{"horizontal_flip": true, "targets": ["family"], "norm": "layernorm", "hidden_act": "silu", "scale_shift_norm": true, "upsampling": "nearest_conv", "beta2": 0.95, "warmup_steps": 1300, "weight_decay": 0.2}
Rows from block 12, named by matrix and row number. Rows with one number belong to one attention dimension. Each number is 500 + 40 x the weight over its row's rms, rounded and kept within 0 to 999. All counts start at 0. Numbers have three digits each. After the name is the row's rms in percent of the matrix's.
# q: attention query, key and value (stacked) (model.decb.0.2.attn.qkv.weight, 768x256, the q third), inputs 192-255
# k: attention query, key and value (stacked) (model.decb.0.2.attn.qkv.weight, 768x256, the k third), inputs 192-255
q.122 109:498565517606441492521505412451450460571537467440540537560454565531481496497477454429536490550493470510458503484540446527504522565494479540521504475530380486558486549453478546509472552554449510
k.122 104:478525510523502516439441551573507537495514479504465463487422534501551520524476435455536471522459504453423505504523502510539484522500524452479500508523462509564496475554512507436461437533458533
q.123 105:469475514512595506509447441481484446539525531542490590506436439528467470500544522498553521510451560506522486446463532523499478522522518499493486506492473519436438511451531452489468501466574488
k.123 102:510478531457470466586490613557472562473465539494507455504489470503493554476561553445467495539550532520512526509480494475466493403469454527538535539474556478528527456545467463473540520516468504
q.124 104:512499509482451491500552444501517570474526508503548450553420470568575506452520521470511514512543456488486506566531548430511528539471492501497439451508504530543464458518471582490522541501445448
k.124 100:516500517548441481465540429510485521481512472541500513545497497511504492495503525488539493503466476495470581529552522520459556524549584509571493487587391504523603562511488542565467488463512509
q.125 107:499505503539442518436460508529486526421436543504501622477469461487460549472513491469503466506495490515576416470501529521569450512377493445563504523574454515460535535561529554560481500485540429
k.125 106:555494516411447498426502427470491466393442462498506537539590489559528526500500546568524467605551542512516472464469561560513564519480551501543467512501509549484533516484543548507595552506527497
q.126 106:528527570469462476503438519583476507514499552545462453535465509437544488482475518508501519535501631542455523468462392550456463522510506494560505510453433461467509478433553501470479524594429539
k.126 106:572498524512482503476439557469475458414481509554518487551455430494522526484466573477507450569510531506494516394479498541474455490485442576507527510529488500589551514527528604529415479594530458
q.127 109:493534417531503512551511559455480478450482493432519558439489507554578477487471525542514514532524461552529494540496399487518485541472462499456437455489452533517521582495565466527535507547522550
k.127 105:511510405482458505488430498561507480570506516519439511491571460552452494486532480475466485508467558470526414526477469558479554499559518504559505497496407484496529476528515493497570504538507496
q.128 101:504457483505404409534456425518455553525509497440516517479483464498518531458460484483467512515417471562448616491558455493499530456507513448528503483473497526497549519514419491543471501444447487
k.128 098:458522460497481513533582539556482499503492484486476556555517463442486512474520417411523469423519526487552518417479474511452435490483461491503440559513491457458495549486466438486491523513469506
q.129 091:441546583632538497589505548449491510550568518495516454496454509467536469495470503516482470492431511531507507463514529547480465542555509451450572479484479501479541520590535535497562443478437492
k.129 098:490521631399420515529471510568467501611479511514466495532490474499557430431483513427436509498469515469472551478464407528444534494495441530539482467468476454493476555478474476512505475493509539
q.130 090:458479504418530508416509499488506507518537497553510561498528522483486506518474581519465470535515404516528532511574499488513517540478478490499510456507530473485501470447444506486555476490561511
k.130 089:494464502537527496559546474443482519555546530497478473435478515515484485488490480540494498479450483474529502553448554499497478523465513495541551442470486564473416472458547516547564491538525479
q.131 100:563490531388479471397528490516501537532485545448522518500551419465507516535537521452501450483479513486539539472476498511529574422432487508583436521545561477481502492490465456490488492544529500
k.131 096:474470491522483486541602413469511452508560455489501535558449462415431430505519466471538492470524524510550571481434501493485468511493483483426522526542560461548516504488386497519501506468512507
q.132 086:511493459513491468497445437605486496460447464551469467507421470486458556462548412474545512486495545497447581472410457524484500455537517499460485566524455479612504455549529527487447536515518526
k.132 091:532493405488495498467499490529508534438486416513524495512487497504501509511473492492497469502517478519480537479586495539490481500571532401485460564517550483530552501482495528469486506462494429
q.133 096:486505524491510432462509471497513547509572551488540532567483446459512483497497546471542470510432489531512598402522486522519597467472486476539557479553462432461534474471459519552470474441510457
k.133 098:479516494542360512567589481539492527545511477485474508526397496392470506535475400397485502474514562505549591479427508484461505496497496501484497545539512441500497570485423452471499467482540507
q.134 100:494521473588516577577500585499538482464535508539486479578494572530485484469485516507506513489471593441484415583475523519440480505512487485496510461483470517465481451482575498554464503457464546
k.134 098:488539496523508487478377551507512487452475562476514472550530533496513623533509554529478533570514457514470425528573454475517523441507494604487538497483488501542510486538536488501460497447504515
q.135 091:484502454563453538580503570539471495541552466548470562558484526490498513462477447556476489509403371485443474577533503515453491540468485432487502461448482531439471538436510491516506482470469491
k.135 089:458551486499538532539490516493491507508485512472474444487530531515456606505471505488493442506492508455492424506538491488498464493512513523557550510453537552505415438501533466465522496521472479
q.136 095:476496499476508497583457540437524470592474533523503423471492501461529559508496528523489539521468549487485522498466520501479427498560526531477513469528486531491424523625497485446534532447468500
k.136 098:480482549448464524515468530564478487555521525482513497522504472542596447399470519548457552473513490476483535489514406479469520445496459464525465461464485554510504544531502502506486516469468511
q.137 107:516516519476516600462555520484482501531554529493478513501574488497488464529528476536494416481524437466543393565494513509528507491444511505554453504484543534459509480453504493463560473574521532
k.137 104:469506523475601486529499465384496447544534503498496465516549496526450511540525557573518494545460460486502453533492526513516514540485495557506576444460559558501414451474504492528557500506538536
q.138 099:459502507521375433503474477511456499498495462420472507405451471451484584502543469524509475494453453579437571458556474520481504500508508446495550539447500512536578534512478488472468487455453501
k.138 097:481534540456496556506604470567482538476485541522463517526532426475493510479538428416516407443520512487531542440481475515485462498433458441463458583506542458424471533485479424494492527576468475
q.139 101:466493523520539540479503558492528461458488481523496476471559573618499512495501544563496547540587558490554396531501537521469398513536471525446536515493489508531476509501536520430463525466499555
k.139 100:529461548508519504470479516479533511489499633514497514497503466603495486454553537495469531513496417502467507540514514502530547488423470509477525442533444554497487508540552559611479485546460505
q.140 096:473547501436515489437523500482511474418507512471480529554455512416422482544552534520593465465506518499490486398446480521549509512463477534524542540536475448503503463459510472527490468539529447
k.140 097:512516483539504507469526464497519537430514519497508440499457491434502623610474458537499462518542541526538538526465546473562535492501565496483499545519585456504528516462467484466451524516561489
q.141 095:523517511414495554405517516506506477476516511476464513563517499516498515545495505504524442468589488499490403535486478518521491504468451539545466511497554508536513445470502479498495444592527529
k.141 095:507481485499608464493512478421506482484539516521492435480556465501437566555523568573553476539475443491543434565457572515563492526497542523487531446485483560502448453439489529549547556515555536
q.142 094:485516491539465483462483581499542445483440469516513503472536550487459581514494620456562508497557629472517515481491513494482510512547492517486525505520466421522541472499561520465487536480517466
k.142 092:516484516526455494459553534558511531438461568558471507489442492512536471546517454477507526498506483514487572565489493459525532467457499507453524504520511461496487489504496463500428493479512454
q.143 089:455501509459501530429517488456513474595556534582485527510520505454518530516451563502502404510546446529498536511548478486511523550543515501520540440509495493492562457487459556473564484504556492
k.143 090:486493496491531522572549534442452520576497499544463441450492496529511471538496481565518513475440462475518512554444533488482515536471510499549540433458477551416417509448528463512589486517544505
q.144 093:513540512526465496553488572491495466395431468389480480479478537512435539523545469514548532472491579505474409489446503530505441483498464502480508590466513511540466517541569431492478481545435456
k.144 094:506516552432533492409497481591530489420508574500508513539557481501523546486505533468482472513567501517517479478536460506548502462488475531446458533518543452545550493492482511484395567510483492
q.145 092:521474469571494467599473462485475516509471484533495466500423491514543484452503431476469552489466504499460544534465481463483487492548550497456488515465489531530475543539503503524481518489467501
k.145 097:517533462460489507464416563547496504476463437477537513465528529510533503469477530518523521491524519519440445440572475524471471487562504450516456520500490489524575504531539506460500473480448467
q.146 096:523523480412461510433529464503491492504477486492458534471490479431512476535520418484461446476546379517469470509518459453569515545444496513476471537477530511529514514435466501532485476606560482
k.146 100:516501486492573504491547477458503507461516461511518470415537551514463511586480535610562456520500524503495410507524601492559470545544581456523499505488526549473490438474529513418566554560528472
q.147 093:529516507444462509454519432509508529411483471452473566512498512503485463503510453467449480496527434525500452545535483459547558530383471519465492522457552506541500506409484463573470466516561457
k.147 099:520514491510530510481541488480517486451557492516521498445503579498457495582472530567570508545536528526490375529542593519522441514533557564519508472484489502520502413483585522418518574520517459
q.148 093:546490483438503429421514478545500518416431481414535526453528458526449507533574509474532553501525530496545509409480509514535536445431473547528455568546526465508486513465499462483471521523528477
k.148 091:526476471560442484443570420492557495403528469497514562501433490445461456489510448433496461496555547519542579501453536503528496514471512483429485555563551440554573493525453543509435509516504474
q.149 093:495492492477494454523487580445538507495470515562521554552483563457482547485465651477494509506421577484445535523490513514445513476525499464474525470498539479433455482516477453548507460455478475
k.149 094:482524522549441495543477552585480505527529599447496463497444506431557560472470483477499536444537502494511537496465409457478467417445449508492494463509501515526515548502467470518436479474468463
q.150 083:508495519495465523497525628478524495567467514491529492494588501477504571540509584501513499498482585447542486508478539500466498471490505523554469471532509481416491543503529480437506512470480495
k.150 089:472501550513481522511524483501507470520489557499482506567461453493495461473536495479498529483498495486493560520471435459494512464438456518445547504522562478525489482547438462555456479487467510
q.151 100:526498442559447470529488468505494523429437433499498557491494522532502516468512478497481586503543453499453491538565492432488548514444502536465471520458496520494510547412512492566445526422508477
k.151 105:533541417557468515443488530486509510417463489506517491417485565482470509566494494540582501537523551510455422512520591497512447491498546536510473512525464531504537410564574475417493496515483457
q.152 098:474500546458569447488507366475477548421592542433509529526469480549443442502521504525563484515497486557523513432488486526576498459456491499531571512496507498545505443508465487528527479473495426
k.152 095:511503502477475503503517500521511489529570498497499519501482482443502486543449416439490549471546539526546526485470535568459522521500499545543447469492484436517496587436521516517467502455582540
q.153 098:507447421423466482450471406535475500522444462554471528434533452513495581489542449525493514530584407507468554510530465471500497491486533551519459506501501544554490511460477519424505565480570521
k.153 099:524490380542571528495540504418496516471497435519512484441513475555481461492510495584556476480482470486494507506534574533496488553478531405528493502499523581445467454507561510502568488519483448
q.154 097:465463513418414501462482481474498518570475501441503518412608545501482547493479555517431506519471489525504514563604461458494543490483541505493457463491545527500520488510407485479452493404494549
k.154 096:465462472511516512561588479505468488515529559478490546534541469506497427472533458506551517488487477508509508505483516481493404476439430529452533505495464579451433441527522454532485521548443488
q.155 092:504508523588509520637491527471471537508536509481493490517468498472517454473486436530460498495374457495483479560509517537468492511474518455492493462453510571441450532522517471542541468461440522
k.155 089:458558554453477516517420518535477458568521498441507480538543528478531521436470561480456495526509526469476430447541406519451469474526450557546496485447511506537492489521517476454494502474488534
q.156 093:531497489457499459491538526463531525416478503517524596576496514506479483485509600462544497504471553476507509506482533489503550464440478496523524500504523445458426515425502430560488492466516397
k.156 092:492526496559438504489495535550523495455563555469508495485395560430491537555480449475515565453573548529511499494489494460470498448483506526479517489555519424546547522509491497482413490448503467
q.157 088:471518550457520465457491581485514450522431484529513520522500540438460560545470622493566485506511600499523535436423529537518448510565491522459534518538494413529464493575497488419543486539512432
k.157 092:511444538472490479495569482546501534540521530526468448468453469540540439453490468466466515437498467482511611557441438475508524474463506434495527477509547488520472501437457521571463504506488443
q.158 100:511479442542459559593495571483495486571524519567487491455519500502541554477478490505452471515458450466453483634540527494439490497539519435518476444449510564432486500493523508488564524474463559
k.158 098:454535531469576511536442548495461472545488530474493502512572514534539536457524549538474501488456466457497430490550427487473490489475445517528530465426498557468442500518539461498534475468478513
q.159 090:453478499494584491492505492487533513557620557628536473598459465508573441465441560541490506527499454497510592451519497487468520540532473485505542389549447489455492461482477563537503506446521535
k.159 096:511495495587425506569440546451483531581481463481500451460415504475494554518470472494468542505463514485514524514443527487472547500523527472561513450504415546483488557506499515535567420486539533
q.160 100:485531486430462499507502514484507483554511418474499528519536513430357443563500494518503553509535522493465472458460512426518503479415590567521522503493547473511500464463485444455517515540452511
k.160 100:532510479595472480456524503521514556420521529476501506607565531513493538585575477555500507526574506554425455438534517405503471444457426457476490590488529511455563386567533550478431530518453499
q.161 097:603517468474525524431514427481553486421505472517468405515570482493509575516544398528515471451500457484550529444504524498526520444432453487516521557504541517574504565579410520512528466535511568
k.161 100:524524528508535512490460523454500518468499520508507536490558547499465435524459534549504544560506489514583410516510579507578561494494530598452481544553523574451479524562534543384471459463488515
q.162 100:498509503449487514519481455485490484488465511445492497423537511519519534479435512484467540517453492488505473463512514533474428548514554522413411403475580547465437547479578484515510429516507459
k.162 099:511476535453589509510486533508510493509439400492467536472585549553445511484493561515490574526474502481529416484530506500490406538550498482514532566610510452545509505497522427475519460519507512
q.163 097:492448510478507499478500427494515538522486364583498514545471515585585514472490537511476495457605486494482528517548599495517551539528519506535473549500450486452508528487482503474518551409545531
k.163 097:514467562563430497520535467497443514510519527490509530504483450507502485472515567491486449516515451492533590558453466485519588500480521536527461419500468553455501608479494587558551550479512489
q.164 103:548510495431440515402482463522551493381490456583463427542462511448477482533548488517538514476510511475530508481539592486527477517468525567500462535488523463501517457534523508478554519567537552
k.164 102:529541502545463508482530551524540517437510529565496563445519490536491476509514557511539484538496452542487464416501531449520503482458518536536483527503452565464554404555517545390508536485496541
q.165 105:505562500530554515496537495517525535516481470530528497527546490528488542517566491464493528462561511519513508512506578451510542432475448481454571504467541441549470524491370506432431529486487392
k.165 108:509486499546485511453432471587477515440533576437508459573526478512516483492508493483489454522588522519566504546511465483561584448440464505439473508492556495493496551522551547550434597472465458
q.166 100:517513537521482506476496499552517449479536596484496506453542521442432449509545476430472534513476555518436468485422461553458471484525504518466542531514499526502531440581508491549479425585466560
k.166 100:482529537507558504494490523437556511477527529536479525487513564509460524502507512475472506420471560488480487464485503463483433446486515518451558537461628455521494366570414492433438424502476560
q.167 092:483465544508448510504473457486493510513454413593470520485405431604662524478505563503510510451553442485518532520541493515460533519583468530462422535490442531477474543519561498454475531443538490
k.167 091:522457545479443508495562407463495502548484484532498528495464482524473502429443567426454478534485476490564576576468537525512561507486551556574532459495509493489500572431469545505591521512534533
q.168 110:495497481496488518516465569481461493535426579503485493449439466505458359486452474508606530522463524505545501492429412530485500491512540529558473376566489544483448410466446503514462566490490519
k.168 112:543483420478494465508562497473525497502522487444507442480482505511529541483448405569528465532470488528398494453519513476415541532551502414583513598512491471480517482462540487403584418551507496
q.169 091:491521484470466474459505502500512439469542552451496448524555458480349525528516440551467468511457469513553472451455434467528543500514495516551503448540474513509514458459568458566522481538489581
k.169 094:502557505505568499459567510473564526465489512508534540450552566467463491550514463590483524483465489533521440397564617485454462473510480502497495524516590451485497414552494462437508484498498554
q.170 095:493465527457494555557464512483475540574499454549500533483420428453593516510461594455499487542492503484524541590526513478509492505468505549499442509445481481411518557491556479443503485512521455
k.170 103:512494582496495522519543472469508478525507440554470518534454468581526515466485563429487527471478504455534571501428478500495494512501557455489523520489500473457499485467473540550567508475502490
q.171 103:530512520459521542534476514523483522562536527454485483551489454493469462510475469497507418517473489477507560501462401453567553477416433447563487498517444523549565500491455530522479495532499578
k.171 104:506512423530478522516485486413507488534556513457502477552524565481447469544490399475553478489494538501547465488509534505466523488530502529465495538523566511384443515513518497466556456463515516
q.172 112:449510484585446510505482555535464523536472550525511550486427489537561475466512576470554563492560581505437502519491508485443450490599507492456519471487547514476447513491487529438402522396488417
k.172 119:539473496433468506520505501539468491529527585495471444494548476485528554456551495452437451483505547479431511559414456478503455476447474412538515492503510448497504516422457549533546495526484544
q.173 098:469514455528493519503538497599506488464572568485510499530540514481483547501528524441476484537531504530422502520478520489577441488509470429506591475483529518519510545486550526562511459511492501
k.173 103:492542529482549540551432561535481475535541564488496522496542502469481459555581515442452514423445548455536498485515474496512408484497499480418467429505571466425448518536432460557492486413501521
q.174 103:460475495531488443560518547446436483571535486427525561506480408520497543495463547527493479551525461495529546530464384433476514472497482470517520510485472504494480548459543457470468482549482452
k.174 103:515504532433494495496602422502528511567480464582527431534457495486485494524490499495470573491509509471501526541494529512499398486508452487498517498491519445488479501445488450545481499554508533
q.175 094:488491536506438560561500498570496485461518544569455469448490458489532529428475518418475525521513463506523505526479471404504476473509470521525488478502532543462491516454596541554533504603474580
k.175 096:528476470519572516533508494494536512520512530508490559493549527514483508427465529429470534515470525521604517452570564493476444524541566508497569572491552405446485492487472477415549495495512585
q.176 105:482492510491528532527470435560492504540470466486488526450498510550561421486455552417526522523613480521428509514423504519520463492545505468458533414494526511533434530500425488544495535523480462
k.176 105:552426534516517469544465542493467508505551521441472450529534502549416512522500503462489497499489523480483532563508466472471536487496506503466516510482608464477447571502455562521517443442482519
q.177 104:566510501441556504469489500516507536547487509466509448541526568453523498533518480481526535507476626459474509478476538522491447473423545488499507595497533467494576520589428491392469450546499529
k.177 102:503519450487518508517501506495488488497475483514488471519559529482510535496538490514526467452520549467480429494372416482579466489463462449435484542574490614531505441511533511481435461494468484
q.178 103:483502445542508470497537483528518434427481537500503480425522551485531523512520479510552526476485418558443460514464483550498426447544491507476568494521546513528461498555484468495524515571445459
k.178 103:503501468452508465522483539478483508471477552496529452462432471483543510532447486538444530505472463532440538549570538493538568493523517508438538477412556482579477465504408491499400471468476465
q.179 096:527557487553444467383501535502504494403502539485493458546472493503468558533544475550553445462489536493556480434512493505480488481552463481474523512524564481570483509540480530483420519468515464
k.179 096:521564504402455497457527515557522499466480554556510485390581518438520481540559469554497479521514501520433429486441545509535495467424443473513480463540474529506523470489518488446506516499477576
q.180 103:514511519554470484526546528391490486499505460485508538516543486533465555492510477498494517490517496500537511487502511404418565473472482500407562563428633493558467501476470504519469438502468470
k.180 103:514504543527477490449483458585501552492486488549507497529473490476530480537499558493484549585586515514474450555508543507572421487469443541506510492531412515533562550477592484483421534598507497
q.181 111:427525491477445437481535525528479487498480504492514480569499435541451510535513536559492579525590518493484486495465522441523515523506547478545454458490487505459467471400606477468538539476475466
k.181 109:514510435499495526473577469545547490502512581498542520552562491492440546478532525474485511536499502519556500438529501491475348475482420525555454531552474487444517462522525489513547550557516532
q.182 106:536496522433501521523452560471462529599552496469516512551450406423452470551461553487490432563436550466571573563510439451536510511402477518535454475466447456465540499493489486466459466561533494
k.182 108:503548528505486527476594479464550472501542447589469482523473504573487477541541474507578510453492521456495468444442495474450465479499508431460509566528519493415507419514532500492567485495499472
q.183 094:496541539511480536518512554492477531484456512478484492614494462596481455458499500479520510491506517483495515461475504453489564477523449423442483478517503523631489465420445537512479517437501503
k.183 100:530468398549480506500452455554485515502505536415500455535542518462457492498487409461543452585556540533491437506547495537490497508490433520556469518557449491488512622460579476494498530541516498
q.184 093:473513471513513535600482561531456504566499624428508513446521538462510495485460477482498505532401501492481483512502425503499449499491500465530477456506520544459526493459563527505509474499471501
k.184 093:468494408442562509559431526482482447564478449433483474512530542470525544484469418476500514465455561478495437488544483535475431552570527440496525543531509455524484492455504433504525448512512450
q.185 094:494533497499435492442518498484525496426490456555497489551494510483409491523513507521504532500586539499531468473529609451514524549474543526500480464484569484487446452438512517532544558471507483
k.185 090:519517517573451492458494538631524539435547539504495557491547471512514483531567554519541509570553481547451497441531480443483438485445453514561468529516371521464583474545578517449510563552491533
q.186 104:521460498460550508555499490450496495614492477545492439464527480516488521471417457516488487504552497496571533499456437438503593494435522509577471471525508532426505497454477502504503512502477594
k.186 107:527494458561543486494584443420485546535532486470537514546501536478520511462473490578483503547508494537577523504500556474473530499555532506460539579541520496443465548479539523426575435542522492
q.187 098:459474504519525542541479519505489535528481574510515502521477513538544465444451503480485553535481570515478452541503551553490510565563526459517482427505449511429489470435528533560513479374512519
k.187 097:477471472497575521551481530499471438549505495433485506476499444508521534430493500482515464458434497451515540462507429541446469566546521440565457458548452479494499572476511457554584501527530484
q.188 093:472514517490495550452472475484521564493493507502500551496471531455468421504476469507496555536492588509472407491490569589521530559503559498501540446481474422500491495479476493563444492376518470
k.188 095:455481522457515508521456573498492460466511494481466529495557462526495530502592522486519476421498480445475544416462463481486508516422476443570446475486470543451525482571489507544537539436494555
q.189 109:454501526460491484522466501594496516551584495527512494591466524505497421500535584465470492488541512474412551522560460481522472508554450487504460544525416498516585420498517511448464528476510535
k.189 112:499489381591399492506495498493458486525573601460495446497455481461458502517559432436532374468516520529489516519474427455477525452471512520491547435456559476481458484470393528532526545473517479
q.190 094:532486508536502443399524478468526466450531512526508498481497482449451499554538475525507496530576534538537476502433524535493515507507513502523596515493539458498450492561467478548490506560493490
k.190 094:495544617457498486470567539503554519465527514590515523427468476494492487522541585538479541445470475462475564457435513461498472466441492502472490474460505540480501419572472508461468459487489599
q.191 091:504574517471414533388501543562510514390467542504463438566420460484466462567517505518595497544510582489452476462413563519604484507458518455507474478518533533559492491506517483480527519497489507
k.191 091:515550500430440535494515544522561487450503560503493533532603533495469497538535456451497498494502534506464483386485510513481462450443425495514448533533464514414528469530511483501509505444494571
q.192 092:504522470466490483397494523524498466444422517481530527492536546436462545546519527533509559500547564521515501467514565491542447529477527487500504623508559433537455523568525483484470467529433503
k.192 090:511461490515464496413549483481543443441474485500513556514480560482445532490539536520527500506511531521405473518543501545431529477517555538557463553481463506515533502513531553483484524539507512
q.193 101:500532486579482527382500544528518457441429526534511497520484542454553546523472513502542540488508574512478494507534553448547463511552589457534567559513480427542485587479536517526522539476422447
k.193 099:512529516561446538478508506460520466473500471510492447560442515526421523494533449484567496524527546486458481428488527549468458467499500552539498533479413448450533513527478548504550465563513472
q.194 094:504506446521473510451451423456514481437573558481517529447512536499521582488532528532537529493494533506447450506473551500539542466586588433487546531500457529494509570526544531476588461530457461
k.194 100:505515469530462498559529474452500450569471428462562532466524446498432478484549410508514495466498549511533487466436521484501425504485496581477413462529501506526481545511566569554503507449472504
q.195 098:586484514616474460469526531542452505458455472549477497494480487539570494479481469458448472483586461519506548499547494416497605471511471460478473569455539546437533426502503490522418540546498490
k.195 097:595522510526502506530529519502483502512528514500530508509547497526566433535522566519465503555502467512518512563520502525525533505460501455463480520556397483479488502414502570546565586533574447
q.196 095:496487537562543502407465506559458506539428454598497578500440471484527549523553535462506528517574466535456485536582540525520439537508523497531542499469471453518497550506541459460522524544457527
k.196 098:506480564580466527500460491401451489521511506530492561530418490481565544470469593542506513510490464474429557495567470512483463509510537442450528510467426506488501543461422510507458586615551450
q.197 101:440487476429558528565473512490538504604503470455498454524470525463489516526499522518516539553439540477488506490464445580494419564472449529472498391504429440587485544494472486487561474451534573
k.197 101:440501487501519515459437507480512530406517584564468445536444503461497567490432525530517525453460454474451477505512533466507519483557484495459588486411618532492494495539428405457384428508433527
q.198 089:533512533488574505484568555494506487456457495508497507478491462431485485521565505481431513494578517521582475513549507438536483494447465539471549539489554453488493435539462446484405480547490482
k.198 095:482439580492461501440504501548505508514464492548469590477523557507568517482443608493453501528507434485426582555552443517474562554551519449563521483481441469458513527457500505512514560565516491
q.199 096:520450496538505497550456424530498537578608563531498519496440430478482506376476530493507490552517474509474478531495454530467457457560479528513532486462391542521512489435543484419548497657492468
k.199 097:504515542558505450582429514401479535552490474452492557507478465480527504454509485496487484480498478516445563454495476489533456543501478425527533462505509475539490508506445534537459486469419470
q.200 110:572535445589490508462494509544495501434540516521492555486473458457522558535508473423487465486502472501497485516571517468560586502532505436462531517458498570512527476523524505508521458475461443
k.200 110:515542456493522520561445499474473466520535519506538555539544452470522604510475507566489497560522503490521564528522492509518465559489487384500487524509453545460477567473515522500534516580505436
q.201 109:466487497474514508486439456435485508569533488534501547525465555510475553485520486451483481507484481485498537534504500587458425569513528467484493513522496458513453555529523530420634459515485539
k.201 111:455506474579516514540471529526461474514467546488481527512423476505491495473467463535450474465522526487402440438545472509497488452497512423421487552553573520544473502517506462492428479548522556
q.202 106:541555499488452533449558511481535469357496484544499477503492483483496507546529525479515518454537525515518476509504542404560590465534574536454580550515573487500480493511474504533543470479461435
k.202 104:499461514468464538496508465540494465578428499519514532545539416571497517471531505470489423513488589471549510520466492552438431502434532526517425460506452449468500550525577570521609511588490462
q.203 105:520463504558476498450396466516473542526495448526489519479418520494556534462523510461528507537544500527435541480514512537490519538469495445483465503486402480473543567556528504455517468609517566
k.203 104:541513529617477473542431523433461510468520570499542541489438504469534495500520560554492521513461436528455505534504529465517544482491526487396548500530455547544468463453450547524456560535504474
q.204 098:509510532448458481376480548538496455444443474529512466490507552460513551546545526495500565497571585521487497453487510450527447553508526516450516591494545422560497554566551495498544454593471497
k.204 097:557485560566468543456521496454529452463493532568543530544445516515461523478555565512528498491449559506473443541500563556444502492508570513452456540510453495535520524528517582503477532585499468
q.205 108:562515505497465529528490477446543532391587508525472467436407447484491439487524508465517453477517524514542505488472490431518621437483521560425560495504505509454508442521468504500501427582516476
k.205 111:494457549459495462535457460588481523572421538508499571462548420527588506480518528461454405524470509501506561537415455499501537524455531480523513420522481497480482485488575555554597510554422496
q.206 095:515484489483494477493504501549505521459445478482521461528477531472511484512479567505503565487550521521486562510488569480534546435471477483524485575490563483501463526530430474480402533378471442
k.206 098:537478423523520459471542490500507473510462483404509515510560538537473419541505512569524500518514498526553467553485479506459507447443510591532443477540485487510500474448492533498510547447539473
q.207 106:525563469591468532433523515544511488398439493483515541472527452479513498543451495509567487485470494527495450504546570435566579476462553481539507516485473573430545479467531477566413530463488468
k.207 103:494496499443472504461499479459504483481568498502495486523545506454462615515545498488559526561528494483560590470498536483456475520497493506588559523431402533426524470508497523431627485532498468
q.208 098:436494507560514542462471476470481528514497450544482549546455505575562502537515512495559507488503395489497534476562535535495525511478516439558515489549478453494486572509444541511465590382502564
k.208 097:484493473514473491481544499528486483483472500478485437461467479494529411547461444527534484498509449488496437508482438488536509455474494610455510511525485501511519487417476491488505474537514523
q.209 103:426488460408507488473505478486502488574553556456507406478537572481399481496506503523546511508493512496477528504449491541457432509506550544527504521567497434545462508430529493438509516580457535
k.209 106:491494500481463467439528494483518473453436449452483526429509533449544468491509460517536528437511529544407434478486505506519536486537533534566486512502554485570523486516501489507461458421464546
q.210 097:473538496466491539430538514483531495444545509502482416474502486490516460551545468484544514493542521513561485431533486453497501514448496560494574539583499374520513495485462487484395521567498525
k.210 097:511460596462418498407518497563539502422437499554487498431507533462581471498485542475528504521494456529398506559498458525530627534571543562574545488485445492519544479469502527495547480563416519
q.211 104:488552484432445510527534506497518477479485470437518546519575475527446476549474437515495448499421498468536489471487466520479477557407459523478400461508513555466510455520524513556510439512575505
k.211 103:457505480431523504456465505565526513422569592562483446546483540483413616514513486449496494527503518500549487496541564476464543514518495431508541551463543579512537417595528435404512423497471539
q.212 103:498528477585452521428539511531504495457419442511497543545510508505494533558480481452523506490533431481530547469574532473527528527473500458518549613522517464555452480505484518536437552413454503
k.212 104:511502455476470509450464490568512468402500576493487463557494525560516547550492497540506507555539465499457437543574505551486569468502502502541515596502443490482513490415481502463553487587502482
q.213 100:515519510425505468566603511446516465475526534457503478503544473522378487510526522528441486486488491481586447485467456466520528454530486594447546498538584536552466419493478517546532477452511465
k.213 099:470438487368503509473536439549530494560424465524490528512544451586515506477517485448470451467474560467526501544484475545465480519506515494549430481470572478486497563555574485503549475468468519
q.214 098:449456489446520471534558543530469480620434464477484457505539528516422527514523530528465526537521462480487531483499427509490446538545466562459487449503477499638494438473488491537548534488515620
k.214 098:506486479448480536438498491432515510432494553545514496517482494524574554503471565531478539434416461459472427586514564515545489491554492497423517540425580501520508553490467427519458506496483451
q.215 102:543516518523492507374471525549483483430428468560517523511434503439532534533535524448516530486588542540485518528552578454540483521469548463512519584489531421492486559537518473451492493572433457
k.215 099:526479542596450513477480521468474456512474533513493580532442542490505507478479594545507473546520508511421534510536474544434510487478552475517502517527382489498519481483474579509501554620557458
q.216 110:500477473558414493547570440523497515562552459499489443545526510537480514395451475442486475513512416483499499512525434483451554466569477502497500537550408526523529478367528527452484534569526505
k.216 107:536527480520486485538434519485486530450476516454504480559537493545542501471528456510468523496516416507463494498554572523541540528491444430515489537513482434563488487451440515513569471455487478
q.217 105:506516490415502535514496561541553510464470469456494427475463496402471449541505549508507524508498582510494510483458489456541488506412467568441469461470479464525509472541476449488483421566528506
k.217 106:476458526499502474420425489516509518438512592540485535528526525453517621492460589532515492503451472499500535556470553475466554525524525467507569460417526518500524444524495482475479496553433461
q.218 100:468492461474473558478497493543528510540482443503503443518494535450506518478493496461538531532504521500446502516544491518481440549471491495505479497519423414533522553459521469426521496589527540
k.218 101:486507516575444506448418546475491527402519593509495500571473547458503597466467559545495546503509448499391511484565582498480543514520468483483563516424485465542532450490419487481447471547469454